Rows from block 2 of a small audio frame classifier, named by matrix and row number. Rows with one number belong to one neuron. Each number is 128 + 24 x the weight over its row's rms, rounded and kept within 0 to 255. All counts start at 0. After the name is the row's rms in percent of the matrix's.
After each neuron's rows are labels from the 100 clips, of 14976, where the neuron reaches its highest value: "lies over" is the class under the peak. Only what is clearly more common there than usual is listed. The data: synthesized solo parts of chorales (CocoChorales).
# fc1: first MLP up (model.blocks.2.ff1.fc1.weight, 512x128), inputs 0-127
# fc2: first MLP down (model.blocks.2.ff1.fc2.weight, 128x512, transposed), outputs 0-127

fc1.482 196 [142  88  85 142 134 120  82 146  90 107 131 134 115 118 131 153 136 159 112  95  85 115 137 116 162 102 145 104 136  89 137 135 103 134 108 179 126 124 111 141 123 107 105 121 139 146 182 139 142 123  95 126 188 120 178 131 145 117 107 200 115 134 115 103 128 144 141 139 125 117 113 152 114 111 145 108 123 146 115 129 120 165 144 179 138 106 138  94 155 131 162 109 128 135 142  81 123 151 172 118  59 122  93 131  92 135 130 116 140 161 106 117 102 121 104 135 117 146 113 121  93 132 145 145 150 152  90 139]
fc2.482 218 [159  98 110 148 106 145 103 137 111 102  90 131 116  84 159 117 117 111 143 107 116 118 161  97 154  78 146 141 121 124 134 145 105 181 108 138 147 129 158  84  90 135 130 155 136 148 119  88 113 131 115 101 150 142  83  83 101 127 129 148  91 126 151 108 166 109 163 152 122 121  99 127  96  92 146  83 153 175  85 117 164 168 115 103 155 138 147 122 152 136 123 107 124 135 132 101 143 169 132 130 181 135 140 138 121 113 126 132 133 105 153 117 138 132 124  99 156 165 168 134 108 139 143 111 146 115 167 108]
lies over: F5

fc1.360 159 [125 141 118 117 173 106 132 141 135 122 120 118 141 133  95 141 123 102 124 141 117 145 164 122 150 100 110 110 156 127 114 105  84 140 132 143  91 119  85 149 171 109 108 192 115 162 114 105 108 144 146 116 122 139 102  97  77 113 113 104 157 151 108 134 116 130 125 128 150 152 127 121 164 123 119 111 147 103 144 131  99 144 130 115 136 101  74  85 121  72  97 116 103 110 148 129 120 107 155 142 149 114 143 126 125 131 152 116 126 114 120  78 134  80 175 115 124  91 102 118 131 120 111 132 206 145  77  96]
fc2.360 187 [118 119 123 113 148 118 163 146 151 119 143 132 126 110 138 148 132 102 175 146 131 132 142 130 153 143 127 110 157 137  99 142 121  92 107 155 103  91 121 159 127 128 111 163 175 112 132 163 112  84 106 171 114 151 117 175 152 122 138 127 154 126 127 143 147 149 127 170 115 111 128 107 144 160 103  79  99  92  95 152  91 114 129  93 188 118 105 115  92 126 143  80 172 122 121 170 164 152 136 128 165 110 131 108 123 132 142 102 117 125 115 143 122 102 167 137  96  80 107 131  91 105 104 141 168 148 126 105]
lies over: A#5

fc1.497 190 [142 123 135 129 159 138 106 150 128 128 120 126 152 196 106 164 142 134  69 108 132 121 146 137  97 158 140 135 105 130 156 112 132 105 139  89 117 126 104 140 146 156 103 132  90  95 165 158 127 129 120 104 159 146 116  90 150  67 139 151 137 173 152 137 117 154 117 121 121 136 115 127 130 141 132  93 173 124 130 104  98 136 164 146 150 131  97 129  81 135 111 114 104 101  76 134 106 141 144 122 111 135 127 123 145 131 140 101 138 147 111 138  85 149 167 118 196 171 141 134 132  93 144 122 118 190 134 127]
fc2.497 208 [124 139 132 168 140 117 141 128 160 169 149 144 186 124 114 129 132 141 125 108  97 144 146 123 131 143 104 112 138 113 109 126 114 116 172 166 114 103 109 139  99 119 154 144 130 116 151 123 138 151 134 110 103 142 119 110 109 140 172 178 104  93 126 129 143 129 133  84 150 157  79 145 170 132 111 103 122 116 163 124  91 121 135 113 147  85  99 167 101 125  99 162 138 116 116 111  74 183 178 127  89 141 179 132 156  91 198 113 130 114 143 109 127 145 125 149 153 149 117 142 136 130 131 138 122 128 140 106]
lies over: G#5

fc1.326 128 [166  64 103 107 155 112 116 144 116 108 175 115 100 152 134 175 107 116  93 132 127 127 138 117 178 141 140 117 149 112 131 136 115 144  89 136  94 132 142 141 141 189 120 150 131 132 172 117 124 133  59 125 121 163 145 137 135 108 111 129 105 136 149 125 115 172 101 117 155 112  89 179 137 132 116 117 125 118 102 140  91 146 114 118 113 127 100 106 116  89 138  86 132 103 107 123 151 120 127 149 122 120 105 129 137 120 131 106 167 161 145 116  99 122 180  97 147 125 153 158 120 150  99 150 191 127 126 136]
fc2.326 142 [ 73 117 122 121 125 140 108 105 145 165 102 153 169  81 120 121 178 133 168 134 165 122 117 102 120 127 114 129 112 105 122 122 103 141 114 151  74 106 101 158  70  96 116 143 114 164 151 156 155 138 143 156 105 118 160 156  95 101 131 144 142 127 129 138 155 122  86 129 128  90 124 139 155 177 107 130 139 148  98 149 121  99 156 152 181 138 129 111 120 123 139 124 153 166 120 150 108 134 145 107 145 138 175 130 113  94 134  99 127 119 106 154 162 134 115  97  92 165 111 107  84 118 101 132 146 116 138 130]
lies over: A#5

fc1.59 164 [162  89 110 124 132  92 103 147 125 139 132 118 128 118 119 149 138  97 107 121 144 102 151 148 125 131 148 131 129  90 175  94 139 129 134  77 115 139 142 134 139 136 146 130  87  74 137 150 107 123 112 108 134 112 125 114 129 106 160 121  94 123 154 111 106 144 120 123 143 118 108 150 112 126 162 184 142 120 126 126  58 128 116 153 128 142 133 141 112 129 158  86 107  77  89 106 112 191 141 158 148 146 120 174 148 134 142 111 115 143 119 161 135 140 114  83 209 125 117 148 144 131 125 123 131 170 167 139]
fc2.59 190 [139 165 144 116  96 135 152 170 152  74 157 151 101 128 142  88 147  80 115  97 139 133 133 100 127 155  81 162 127 175 146 103 134 119 144 188 134 102 130 152 130 133  97 137 127  85 122 141 129 141  88 140 140 132  98 136 171 146 175 150 197 159 119 129 100 117 116 167 112 116 157 131 166 172 114 140 117 131 123 148 133 115 141 138 146  99 122 165 126 143 127 148 145 119 144 120 143 109 132 138 107 137 128 112 116 114 132 133 135 174 124  97 134 138 174 113 149  87 140  92 161 130 101 106  94 124 139 124]
lies over: G4

fc1.301 174 [146 140 135 148 164 123 149 127 125 138 147 138 157 120 122 139 113 147 121 114  74 107 160 124 129 178 125 185  80 100 101 155 144 138 124 125 135 137 153 161 133 177 150 166 135  63 126 145 122 101 133 128 109 123 147  96 106 137 124 120 147 188 143 114 133 118 117 150 113 136 140 114 135 109 166  83 117 136 121 110 106 153 117 148 143 148 110 126 158 174  85 133  88 134 105 122  88 154 151 151 127 115 126 127 157 130 197  92 144 120 158 124 108 139 130  93 120  98 137 182  97 149 125 128 145 134 121 106]
fc2.301 196 [141 144 148 150 145 136 107 133 156 126  88 156 156 134 137 124 123 135 124  89 101 137 111 129 117 178 103 152 116 172  95 119 168 106 167 142 129  98 122 158 137 108 142  89 107 116 135 156 154 104 101 138 172 125 158 120 122 121 154 130 147 121 147  86 148 118 153 148 107 110 134 130 129 137 129 153 110 112 158 129 150  98 132 155 160 143 119 103 194 158  98  92 143 149 151 161 137 148 148 183 117 142 149  93 150 147 119 129 127 126  63 132 134 161 152 131 112 123 133 112 159  97 123  94  79 147 174 149]
lies over: D4

fc1.256 159 [139 134 104  83 126 151 119 137 131 144 135 119  67 126 132 137 152 116  83  99 134 116  93 105 185 153 127  86 141 132 160 121 110 165 129 158 120 126 100 124 123 147 108 176 137 159 126 122 117 139  98 135 151 134 140 104 147 115 103 110 150 148 121 124 164 172 105 139 127  96 158 112 131 145 119 144 125 111  81 115 111 126 161  92 159 125 145 120 113 135 135 112 147 120 151 118 123 139 143 124 129 114 128 211 124  86 134  92 150 161 155 134 130 105 149 119 124  94 126 173 181 131 113 131 182  77 140 141]
fc2.256 166 [139  90 115 108 151 134  96 126 135 142 123 110  95 125 142  92 141  77 141 134 140 125 139 134 157 110 144 111 127  95 107 100  99 108 161 158  88 100 142 142 105 126  89 161 162 162 184 132 129 142 131 162 150 156 121 160 134 180 104 182 110 114 149 121 127 167 120 108 145  99 106 144 135 153 129 134 146 105  99 135 118 128 138 109 142 133  98  75 108  94 140 143 133 133 156 127 151 106 142  81 152  59 115 137  96 102 141 141 132 151 146 102 120 110 135 137 110 139 112 139 125 112 102 169 166  86 151 136]
lies over: A#5

fc1.421 178 [120 133 140 104  98 125  88 161 125 114 136 118 134  91 111 135 152 144  99 124 132  74 138 103 106  92 146 160 133  82 129 100 118 116 109 109 151 139 126 123 199  94 147 149 150 112 100  87 123 141 147  89 108  91 129 126 127  75 107 127 100 146 114 132 121 134  70 121 128 148 145 142 111 109 110 104 102 108 137 116 133 137 174 105 139 144 106 110 142 146 111 138  98  87 104 130 125  95 162 140 138 139 101 122 111 102 158 170 126 142 113 115 157 117  80 121 102 143  69 178 121 142  97 108 138 148 111 122]
fc2.421 198 [128 135 111 120 151  92 120 137 115 183 112 121 111 136 112 129  96 152 166 110 101  85 122  85 185 157 111 157 113 109 132 141 122 118 121 124 102 174 149 131 141 133 112 118 133 118 144 151 152 113 130 122  85 140 127 204 108 156 111 117 116 122 114 160  92 116 108 106 148 131 114 105 142 112 169  70 149 132 104 147 119 135 123  99 128 126 112 121 119 163 173 167  84 116 117 143 163 158 158 107 144 128 119 140 139 111 132 120 111 116 166 109 125 168  83  78  98 113 130 136 108 100 119 152 164 132 135  96]
lies over: silence

fc1.423 224 [124 113  89 113 119 132 117 140 117 163 133 121 114 117 153 115 165 119 134  90 149 113  93 144 128 120 104 114 160 100 171  59 105 128 151 111 129 137 169  96 183  87 117 127  54 126 110 137 160 141 111 142 139 129 113 141 147  95  93 119  81 133 159 148 151 130 132 128 119  96 130 133 127 126 121 167 122 132 106 139 131 148 123 102 147 156 149 128 100 153 106 108 139  89 174 114 124 152 114  92 117  98 130 125 117  79 112 114 111 130  82 126 143 139  73 150 124 143  94 145 122  80 130 133 127 172 124 135]
fc2.423 231 [140 143 133 130 118 141  88 141 131 162 121  99 113 141 147 121 153 112 104 161 142  96  88 177 129 121 115 112 117  92 133  76  99  92 153 116 143 139 126 137 133 158  83  97  79 132 102 125  93 139 128 177 125 113 149 171 143 134 113 133 165 128 148 147 115 131 115 128 115  80 114 163 111 157 128 172 128 151  73 133 126 127 108 108 132 144 104 119 141 135 177 124 139 131 154 119 154 170 134 112 130  94 114 139 150  95 143  94 129 102 122 129 142 107 116 111 179 160 158 121 123  84 124 139 126 184 152  93]
lies over: A#2; A2

fc1.134 164 [172 135 109 123 122 146 141 118 111 154 114 123  98 123 129  94  81 129 148 135 136 137 134 108 121 151 143 147  80 154 171 110 134 140 103 130 131 149 123 131  94 109 170 140 148 128 102 124 183  55 124 146 149 161 106 146  89 155 125 138 126 133 149 115 116 107 134 127 153 135 122 127 118 107 170 117 104 130 127  98 142 101 122 134 146  92 134 146 154  88 134 124 146 167 164 122  94 149 133 151 136 134 133 145 139 131 136 164 171 139 161 124 103 185  93 110 164 197 158 128 162 141 108 169 140 114 135 162]
fc2.134 177 [157  91 124 115 126 109 143 178 171 131 109 129  99 142 170 122 152 127  89 154 104  94 149 151 173 117 129 148 134 156 120 113 155 109 139 140 115 134 105 121 114 118 105 145 106 116 127 138 118 118 130 119 148 153 104 123 188  68 134 117 134 115 116 118 149 145  82 163 132 120 131 110 101 151 141 113  99 131 113 169  98 104 167 114 127 100 100 158 136  89 113 109 139 144 129 122 159  80 133 141 116 121 130  97 145 102 111 159 129 148 110 108 136 114 154 120 197 178 165 172 161 127 108 133 123 123 161  95]
lies over: F#5

fc1.76 216 [108 133 130 120 121 124  90 117 118 148 120 126 143 142 149 133 178 131 106 109 121 100 122 123 106 134  97  75 154 121 139 119 117 142 133 137 152 129 110 126 110 111 160 130 146 156 118 128 146 130 108 121 143 141 139 134 118 122 176 137 127 154 122  98  45 130 104 126 112 138 127 141  85 141 110 135 125 122  84  71 151 131 144 149  95 148  65 138 147  72 129 128 206 138 153 105 109 171 119  67 121 127 149 145 120 177 135 106 148 146  88 127 127 103 159 133 104 143 134 120 135 160 142 116 118  89 117 126]
fc2.76 247 [124  91 154 144 106 135 137 145 126 157  93 106  99 114 143 108 115 131 150 127 130 133 166 150 130 159 109 133 113 131 155  91 149 111 109 127  89 121 119 152 112  90 156 139 140 134 134 168 126 126 147 152 152 163 116 140  87 170 122 138 123 132 121 108 112 124 120 109 134 170 135 162 111 154 123 167 118  55 174 129 137  70 149  98 134 173  98 114 116 105 113 104 149 116  99  92 124 145 124  94 112 181 112  99 115 146 146 139 102 109  94 159 159 126 128 111 143 142  80 118 116 171 111 112  83 152 144 121]
lies over: E3

fc1.308 162 [125 120 129  88 116 124 100 126 118 115 177 117 132 128 112 139 138  96 112 147 155 137 146 136 151 108 142 116 114 121 126 150 101 134 109 151 121 118  84 147 136 147 100 161 137 175 126  93  97 146  63 117 117 141 140  91  89 130  98 109 116 100 112 148 132 159 126 137 143 114 115 150 131 136 120 109 138 110  55 107  74 125  65  76 115 164 105  77 111 124 161 130 108 103 122 126 132 147 134 144 153 140 140 154 118 117 150 105 135 144 139 107 149 100 166 122 115  91 131 142 136 137 121 130 205 106 109 132]
fc2.308 184 [175 106 119 102 131 121 100 127 159 147 128 140  94 138 125 103  95  91 144 136  94 144 181 111 155 115 139 105 153 123  87 128  85 108 121 169  93 106 143 137 112 133  83 134 178 139 161 108 111 129 156 145 137 161 104 153 132 160  94 154 117  94 170 105 149 154 147 130 134 106  66 138 127 133 133  94 155 105 136 121  94 129 138 104 154 102  97 107  75 129 136 137 104 135 159 128  86 122 118 104 145  73 153 118 116 153 117 128 110 151 154 113 105 107 128 131 121 114 127 167 125 129 104 173 134 121 129 118]
lies over: A#5

fc1.398 240 [126 122 113 154 168 112 122 122 135 134 135 148 102 161  93 118  90 156 126 105 132 143  95  89 139 113 135 138  91 143  98 112 136 145 118 133  70 131 152 135 158 160 155 141 132 128 108 118 179 136 139 126 131 128 107 160 180 163  93 126  99 101 131 122 134 136 126 115 172 143 107 111  89  83 118 109 105 118 120 154 142 127 132  96 102  94 124 169 105 145 107 150 108 115 186 146  89 105 102 162 147 159 116 131  73 172 106 138 134 140 129 134 148 163 103 120 115 179  88 158 142 135 111 133 125 139 139 155]
fc2.398 247 [176 127  97 131 123 151 121  99 138  90 110 136 105 105 108 110 133 114 162 127 145 150  89 143 137 102 127 123 128 147 128 128 120 122 148 135 116  74 140 114 112 141 112 145 179 108 107 130 105 143 107 151 145  82  84 145 118 178 116 143 155 149 145  93 161 138 157 136 107 132 139  80 102 129 102 133 157  85 102 162 160 151 107 149 149 110 173 133 120 126 168  97 153 156 170 108 134 112 109 188 120 126 133 125 128 143  98 114 150 139 163 102 135 150 144 150 148 109 159  97 153 110 164 138  88 137 147 161]
lies over: silence

fc1.136 200 [156 106 152 122 117  76 131 135 131 146 109 124 139 148 130 154 133 108 101 147 145 120 178 155 132 171 100 156 159 141 160 104 164 113 127 102 105 123  99 148 160 142 155 118  94  82 125 152 114 130 127  79 146 132 103 100 144 120 177 117 114 134 129 122 115 127 110 116 127 126 128 113 105 118 172 133 140 113 158 123 120 116 122 140 162 158 106 121  86  89 161  92 109  79 111 102 116 132 177 143 160 143 125 143 186 154 142 123 113 129 129 140 123 159 161 119 202 136 110 133 166 123 113 132 119 144 175 142]
fc2.136 221 [142 150 118 132 117 146 141 127 138  88 134 156 104 111 158 102 118 113 112  94 128 121 109 101 133 128 131 142 106 169 115 114 144 136 158 167 158 100 140 142 106 125 100 105 105 113 128 148 126 137  80 140 135 105 116 120 194 154 194 165 182 152 136  99 115 133 126 170 136 107 132 157 189 137 131 145 121 138 132 129 115 119 120 163 138  80 130 147 146 125 133 142 126 136 160 119 128 134 152 151 129 125 126 157 103 124 135 102 140 198 120  97 138 164 135 120 142  60 121  84 158 119 140 117  95 112 142  90]
lies over: G4

fc1.462 184 [139 145 157 138 123 147 129 110 104 121 127 200 155 134 131 132 129 133 152 145 143 120  96 131  98 146 133 155 113 144  63 126 103 134 137 129 126 108 191 110 106 138 151 171  82  65 188 130 108 114  92 147 136 106 158 170 107 157 132 108 118  87 158 129 122 119 152  97 140 123 107 179 136  97 148 171 147 109 139  96  94 145 110 158 131 129 128 118 110 135 117 122 134 164 124 147 126 186 111 134  66 134 113 147 126 109 121 133 129 133  98 136 132 155 137 132 143 108 115 121 103 124 149 155 136 122 120 116]
fc2.462 201 [139  79 111 131 119 129  86 153 108 153 101 146 118 154 146 117 139 117 122 133 122 102 108 129 132 113 124  84 115 169 131 118  81 125 124 154 113 110 142 124 137 159 132 162  88 146 125 132 142 116 106 156 153 142 134 129 146 128 159 151 128 144 127 137 101 139 108 160 100 113 137 171 124 140 111 154 100 137 138 106  75 120 100 129  89 142 154 115 110 138 129 144 161 123 152 158 109 171 110 143  74  99  89 138 130 123 129 173 129 172 127 116 133 131 133 133 176 116 138 176  58 103  82 172 149  94  99 109]
lies over: D3

fc1.433 136 [132 152 136 133 123 134 106 103 127 127 168  95 117 135 104 145 139 167  67 123 146 112 125 118 170 114 112 126 145 121 117 130 119 147 126 129 130 105 117 144  84 161 153 150 138 134 114 123 124 140  99 142 120  93 122  95 161 118  50 113 122 123 126 151 110 159 108  72 120 159 142 155 132 154 154 110 156 134 101 190 102 116 105 121 106 145  94 131  76 141 146  99 111  68 101 120 137 119 155 151 137 165 117 150 110  97 168 125 150 135 140 159 123 103 144 111 134 113 138 119 151 146 151 107 190 127 143 105]
fc2.433 150 [129 100 137 148 178 119  83 140 156 133 118 148 143 120 140 107 104 166 133 116 163 158 129  76 131 133 114 151 147 120  92  95 114 139 129 182 113  82 146 128 174  94 142 108 120 139 136 148 129 132 137 182 140 154  82 168 144 157 106 111 139 165 127 100 155 131 120 122 151 117 147 112  83 120 122 120 157  71 146 127 137 104 142 116 178 103  96 119 105 148 105 117 119 141 143 164 123 153 160 152 154  73 164 128 104 109 121 122 114 136 112 109 112 152 127 108 117 105  99 145 161 141 142 168 116 115 129 124]
lies over: A#5

fc1.143 165 [130 114 121 113 122 119  86 121 114 123 169 106  85 119 118 145 101 116 115 158 154 145 133 142 181 123 126 126  97 115 148 135  91 173 129 135 114 124 122 135 126 139 104 171 147 168 118 112 106 146 116 109 109 119 153 109  93 138  91  96 109 111 116 147 162 166 114 100 137 132 131 152 136 130 151 119 143 119  59 147  87 116  69  95 131 144 122 102 107 111 161 125  92 108 120 111 128 129 118 128 148 125 130 191 111 126 134  86 129 129 130 173 141 128 114  98 116  97 118 141 148 161 106 148 213 108 114 136]
fc2.143 179 [169 116 114 109 147 128  87 108 151 142 137 144 109 152 126 121 101 109 138 143 126 138 146 132 158 125 140 124 157  95  81 146  95 108 132 170 103  87 150 115  98 138  86 155 175 140 176 102 112 141 145 143 120 137 112 155 133 157 110 150 127 137 168 115 144 161 131 121 136  81  99 128 115 131 147 102 171  76 114 137 106 129 140 123 153  98  95 125 113 109 142 126 106 129 164 144 125 126 122 135 169  57 155 120 127 149 137 107 121 152 174 106  87  87 140 130 106 122 119 164 146 100 127 181 128  96 132 126]
lies over: A#5

fc1.317 107 [131 123 145 167 143 101 118 150 129 151 188 115 156 112 139 173 127 139  65 130 115 108  99 152 139 121 153  91 153 145 169 142  92 108 153 117 154 130  99 122 158 153  92 115 148 130 113 130 144 108 138 142 113 149 107 118 135 103 125 110 117 122 101 137 130 122  96 156 135 134 142 148 132  86 124 145 101 126 161 135 128 197 128  88 161  86 155 137  99 174 120 128 103 150 105 152 104 146 174 116 108 115 117  98 151 129 144 123 155 137 139  92 118 110 123 119 113 112 178 187 124 101 121 158 130 122  85 134]
fc2.317 121 [155 103 163 186 150 143 106 127 138 113 150  99 154 126 142 147 115 148 109 103 103 112 154 165 123 111 105  90 167 109  99 196 171 115 138 142 146 122  87 156  97 147 108 108 120 140 144 140 121 142 136 124 110 125 148 115 154 122 148 129 135 134  79 162 143 125 118  74 169 140 110 133 121 130 136 134 127 126 152 153 144 135 102 104 105 103  90 154 123 111 149 130 130 114  93 177 154 146 174 169 140 141 126 114 165 124 157 130  94 102 115 156 138 163 114 144  92 116 143  95  96 122 107 151 160 127 162 141]
lies over: F3; C3

fc1.288 150 [138 132 127 115 118 109 141 131 128 112 180 108 144 177 150 157 145 119 104 108 150 103 135 105 157 137 133 118 113 127 124 122 122 109 130 128  70 177 134 154 129 170 132 158 133  94 169 123 137 127 114  58 135 156 139 109 141  88 131 127 106 106 107 104 144 134  93 108 154 122 118 132 100 150 129 127 138 208 146 149 135 113 185 155 131 109 107 110 137  83 119 101 148  92 111 120 141 100 164 133  87 105 157 118 142 139 120 120 137 126 140 116  65 111 166 112 134 173 132 139 139 128  89 141 141 144 115 131]
fc2.288 162 [ 98 103 131 105 111 139 141  85  98 142 154 145 101  97  93  83 156  96 123  69  87  98 117 117 125 132 123 118 140 165 154  92 132 135 120 140 133 111 177 121 107  68 161 100 147 123 150 130 142  73 125 158 122 145 163 159 128 156 124 125 143 123 135 110 110 120 143 135 136 113 153 151 142 137 122 134  83 122 129 119 137 106 111 175  91 105 141 120 120  72 157 139 178 142 119 142 127 147 147 114 114 141 139 172  92 159 137 136 186 136 147 128 115 160  98 130 134 137 119 165 123 114 100 140 109 113 141 104]
lies over: G#4

fc1.63 186 [124 130 118 138 132 104 133 126 118 104 118  79  84 158 130 141 192 150 113 148 156 148 171 131 138 142 138 113 147 124 129 129 152 125 141  85  93 108 101 153 184 172 149 107 126  86 158 118 136 132 132 139 173  86 127 108 137 126 131 118 119 139 138  88 133 129 127 125 134 120 136 119  77 152 139 108  87 181 157 148 128 151 132 129 160 108  97 157 153  70 163 134 162 110 135 110 129 102 167 117  67  78 138 130 141  95 136 138 155 129 156 128 134 109 136 125 140 109 127 118 147 110 144 133 120 179 135 138]
fc2.63 210 [136 130  93 126 124 112 178 113 161 149 106 151 111 130 106 102 151  93 119 165 110 158 168 122 134 127 143 123 141 158 131 141 177 139 135 122  95 149 128 136 112 147 163 101 124 136 136 145  81 106 137  90 146 125 128 126 115 132  85 104 146 174 126 135 158 139 177 123  94 125 138 108  85 126 142 112 111 132 145 137 136 133 161 114 127 143 112 133 188 112 125 109 196 122 150  89 146  87  98 186 125 109 121  91 123 153 105 105 133 116 168 133 119  85 164 158 106 137 116 138 138 127 120 163 137 103 125 169]
lies over: G#4

fc1.81 228 [142 104 164 128 136 134 110 146 131 135 134 138 155 144 140 192 160 137  33 154 113 122 157 148 124 144 145 113 118 146 109 138 134 134 107 124 152 115 123 119 151 149 114 119 116 138 151 166 113 126 134  87 146 128 139 112 149 101 167 121 130 110 144 131 148 139 119  92  92 141 139 146  91 128 142 133 132 130  99 157 123 125 127 170 132 159  96 130 172 103  79 107 124 103  39 125 156 147 166 141 134 152 146 122 138 153 155  99 140 136 146 147 108  97 176 138 145 127 136 118 129 108 178 118 127 146 162 111]
fc2.81 288 [120 145 104 144 132 158 114  80 120  95 130 117 140  84 139  82  98 145 140 130 110 138 117 147 120 133 113 150  86 159 101 145 150 153 113 150 145  91 165 130 120 108 126  94  82 163 151 103 132 128 105 112  95 129 181 134 125 125 157 175 112 102 147 144 167 143 147 162 128 115 115 106 180 103 109  96 128 135 106 122 108 130 132 160 103  99 155 144 118 147 134 139 141 155 157 156 118 153 109 165 147 122 159 153  86 110  96  96 132 122 117 109 173 176  95 172 124 135 132  94 111 103 142 157 133 126 133 106]
lies over: F4

fc1.245 198 [122 124 122 118 119  45 141 137 109 166 144 149 130 121 111 131 177 158 124 128  71 118 139  90 157 153 108 103 131 124 144 109 116 150 111 120  81 138  96 120 133 117 169 113 117 106 122  98 112 148 162 103 124 113 155 171 145 114 137 128  93 107 156 117 133 124  79 141 131 113 121  95 131 110 147 118  81 110 128 109 118 128 121 136 145 129 134 143 141 129 126 143 122 112 131 130  82 133 153  86  60 125 137 148 129 149 121 106 137 140 127 139 143 142  99 116 192 115  86 170 135 104 149 168 139 188 126 147]
fc2.245 242 [144 104 168  86 144 103 153 145 140  96 118 156 143 100 121 145 183  97  92 140 118 110 152 156 144 115 135 104 126 167 138  97 114 151 106 172 107 136  79 118 123  84 121 154 135 121 134  91 142 134 112 113 147 161 135 119 119 104 106 117 164  94 105 148 137 176  78 127  97 137 105 104 145 169 145 176  74 136 159 131 139 132 115 146 118 138 118 159 114 120 106 116 177 145 123 115 120  99 154 113 117 128 124 136 141 152 151 119 151 108  74 128 151 115 150 116 164 164  98 137 113 155 136 136 146 141 111  93]
lies over: C#4

fc1.226 169 [144 144 106 109 140 126 134 143 121 145 144 121 140 187 130 156 147 104  98 135 124 104 163 139 129 183 117  96 153 156 117 132  99 124 104 150 124 119 114 125 118 148 108 177 156 127 108 108 168 115 109 127 137 152 116 117  97  74 137 109 159 122 110  99 151 132  93 110 114 148 134 113 117 160 156 137 157 154 145 138 132 126 137 166 146 112 148 101 142  92 140  77 127 142 112  56 150 130 132 121 143  83 128 115 170 114 130 153 114 127 169 103 100 123 195 127 136 172 160 109 166 126 131 147 144 125  83 138]
fc2.226 169 [166  89 136  92  95 100 129 164 122 130 134 133 131 150 129  85 140  97 162 152 118 109 142 123 132 137 110 149 115 113 137 123 156 119  93 132 153 149 132 159 172 122 119 147  75 119 100 114 119 135 112  95 125 203 121 168 135  98 172 125 148 116 125 122 153 134 128 144 136 128 148 113 175 177 112 155 136  91 123 135 142  95 135 136 143  84 151 136 151 145 133 134 145 172 117  89 149 132 130 119 129 108 146 143 139  66 114 119 102 155  96 136 160 149 135 162 160 175 131 100 157 135 136 146  87 115 120 107]
lies over: A4

fc1.197 221 [119 130 155 110 113 137 107 127 148 162 119 130 108 127  56 112 133 102  98 135 123 140 127 117 173  94 144 114 136 141 122 135 103 126 142 165  99 103  49 120 127  89 124 170 134 153 148 118 112 104  74 147 126 164 139 123  98 128  98 123 134 119 126 125 139 141 116 126 130 103 138 146 131 148 142 129  90 115 134 124 108  97  85 127  99 117  66 138 135  95 181 134 136 125 169 136  88 119 151 115 144 122 122 153  95 134 162 131 138 132 126 119 154 113 143  91 135 124  76 180 118 129 103 163 136 112 169  93]
fc2.197 258 [108  82 126 182 140 173  81 135  98 154 144 106 124 141 148 132 123 157 104 137 130 144 112 132 170 118 127  96 123 112 125 142 109  93 146 160 130 104 141 146 131 144 136 125 146 113 129 143 143 102  96 145 101 118 109 157 149 112 132 133 137 154 116 144 128 144 126 107 150 117 151 201 109 128 148 141  99 127 109 151 139 133 105 119  97  88 103 111  95 120 138 123 146 138 104 169 151 143  92 130 157 107  61 110  74 146 170  94 155 154 126 131 125 150 120 114 145 131  83 163 107 127 165 140 190 121 136 147]
lies over: A#5

fc1.66 235 [161  93  70 142 122 139  90 145 108 102 151 142  92 116 126 157 153 158 113 126  60 129 136  98 147 120 159 113 158  72 128 154 110 123 110 154 121 125 109 143 118 156  97 124 147 128 147  94 130 132  87 101 157 117 153 126 144 102 124 190 128 138 134 115 144 122 131 124 126 119 123 145 126 126 146 100 122 131 102 129 125 139 128 162 148 102 149  99 165 136 156  83 112 163 152 101  96 156 174 138  92 122  68 115  95 146 144 109 144 165 118 132  91 102 138 124 145 154 103 117 108 161 144 134 140 146  97 115]
fc2.66 242 [148 101 118 153 117 141  94 137 127 104  77 143 104  78 162 124 115 107 135 107 121 119 164  94 147  90 157 130 125 129 149 135 113 161 101 132 134 131 119  92 111 115 131 167 150 147 130  71 115 154  91 107 177 144  75  64  94 129 104 153  89 129 144 108 172 115 151 136 113 131 106 133 102  90 146  83 146 163  98 105 157 156 127 107 134 146 135 118 146 144 105  90 136 111 130 103 127 159 147 141 147 146 140 122 119 109 138 154 126 110 135 119 132 125 142 109 163 165 142 129 127 163 136 111 148 119 178 104]
lies over: F5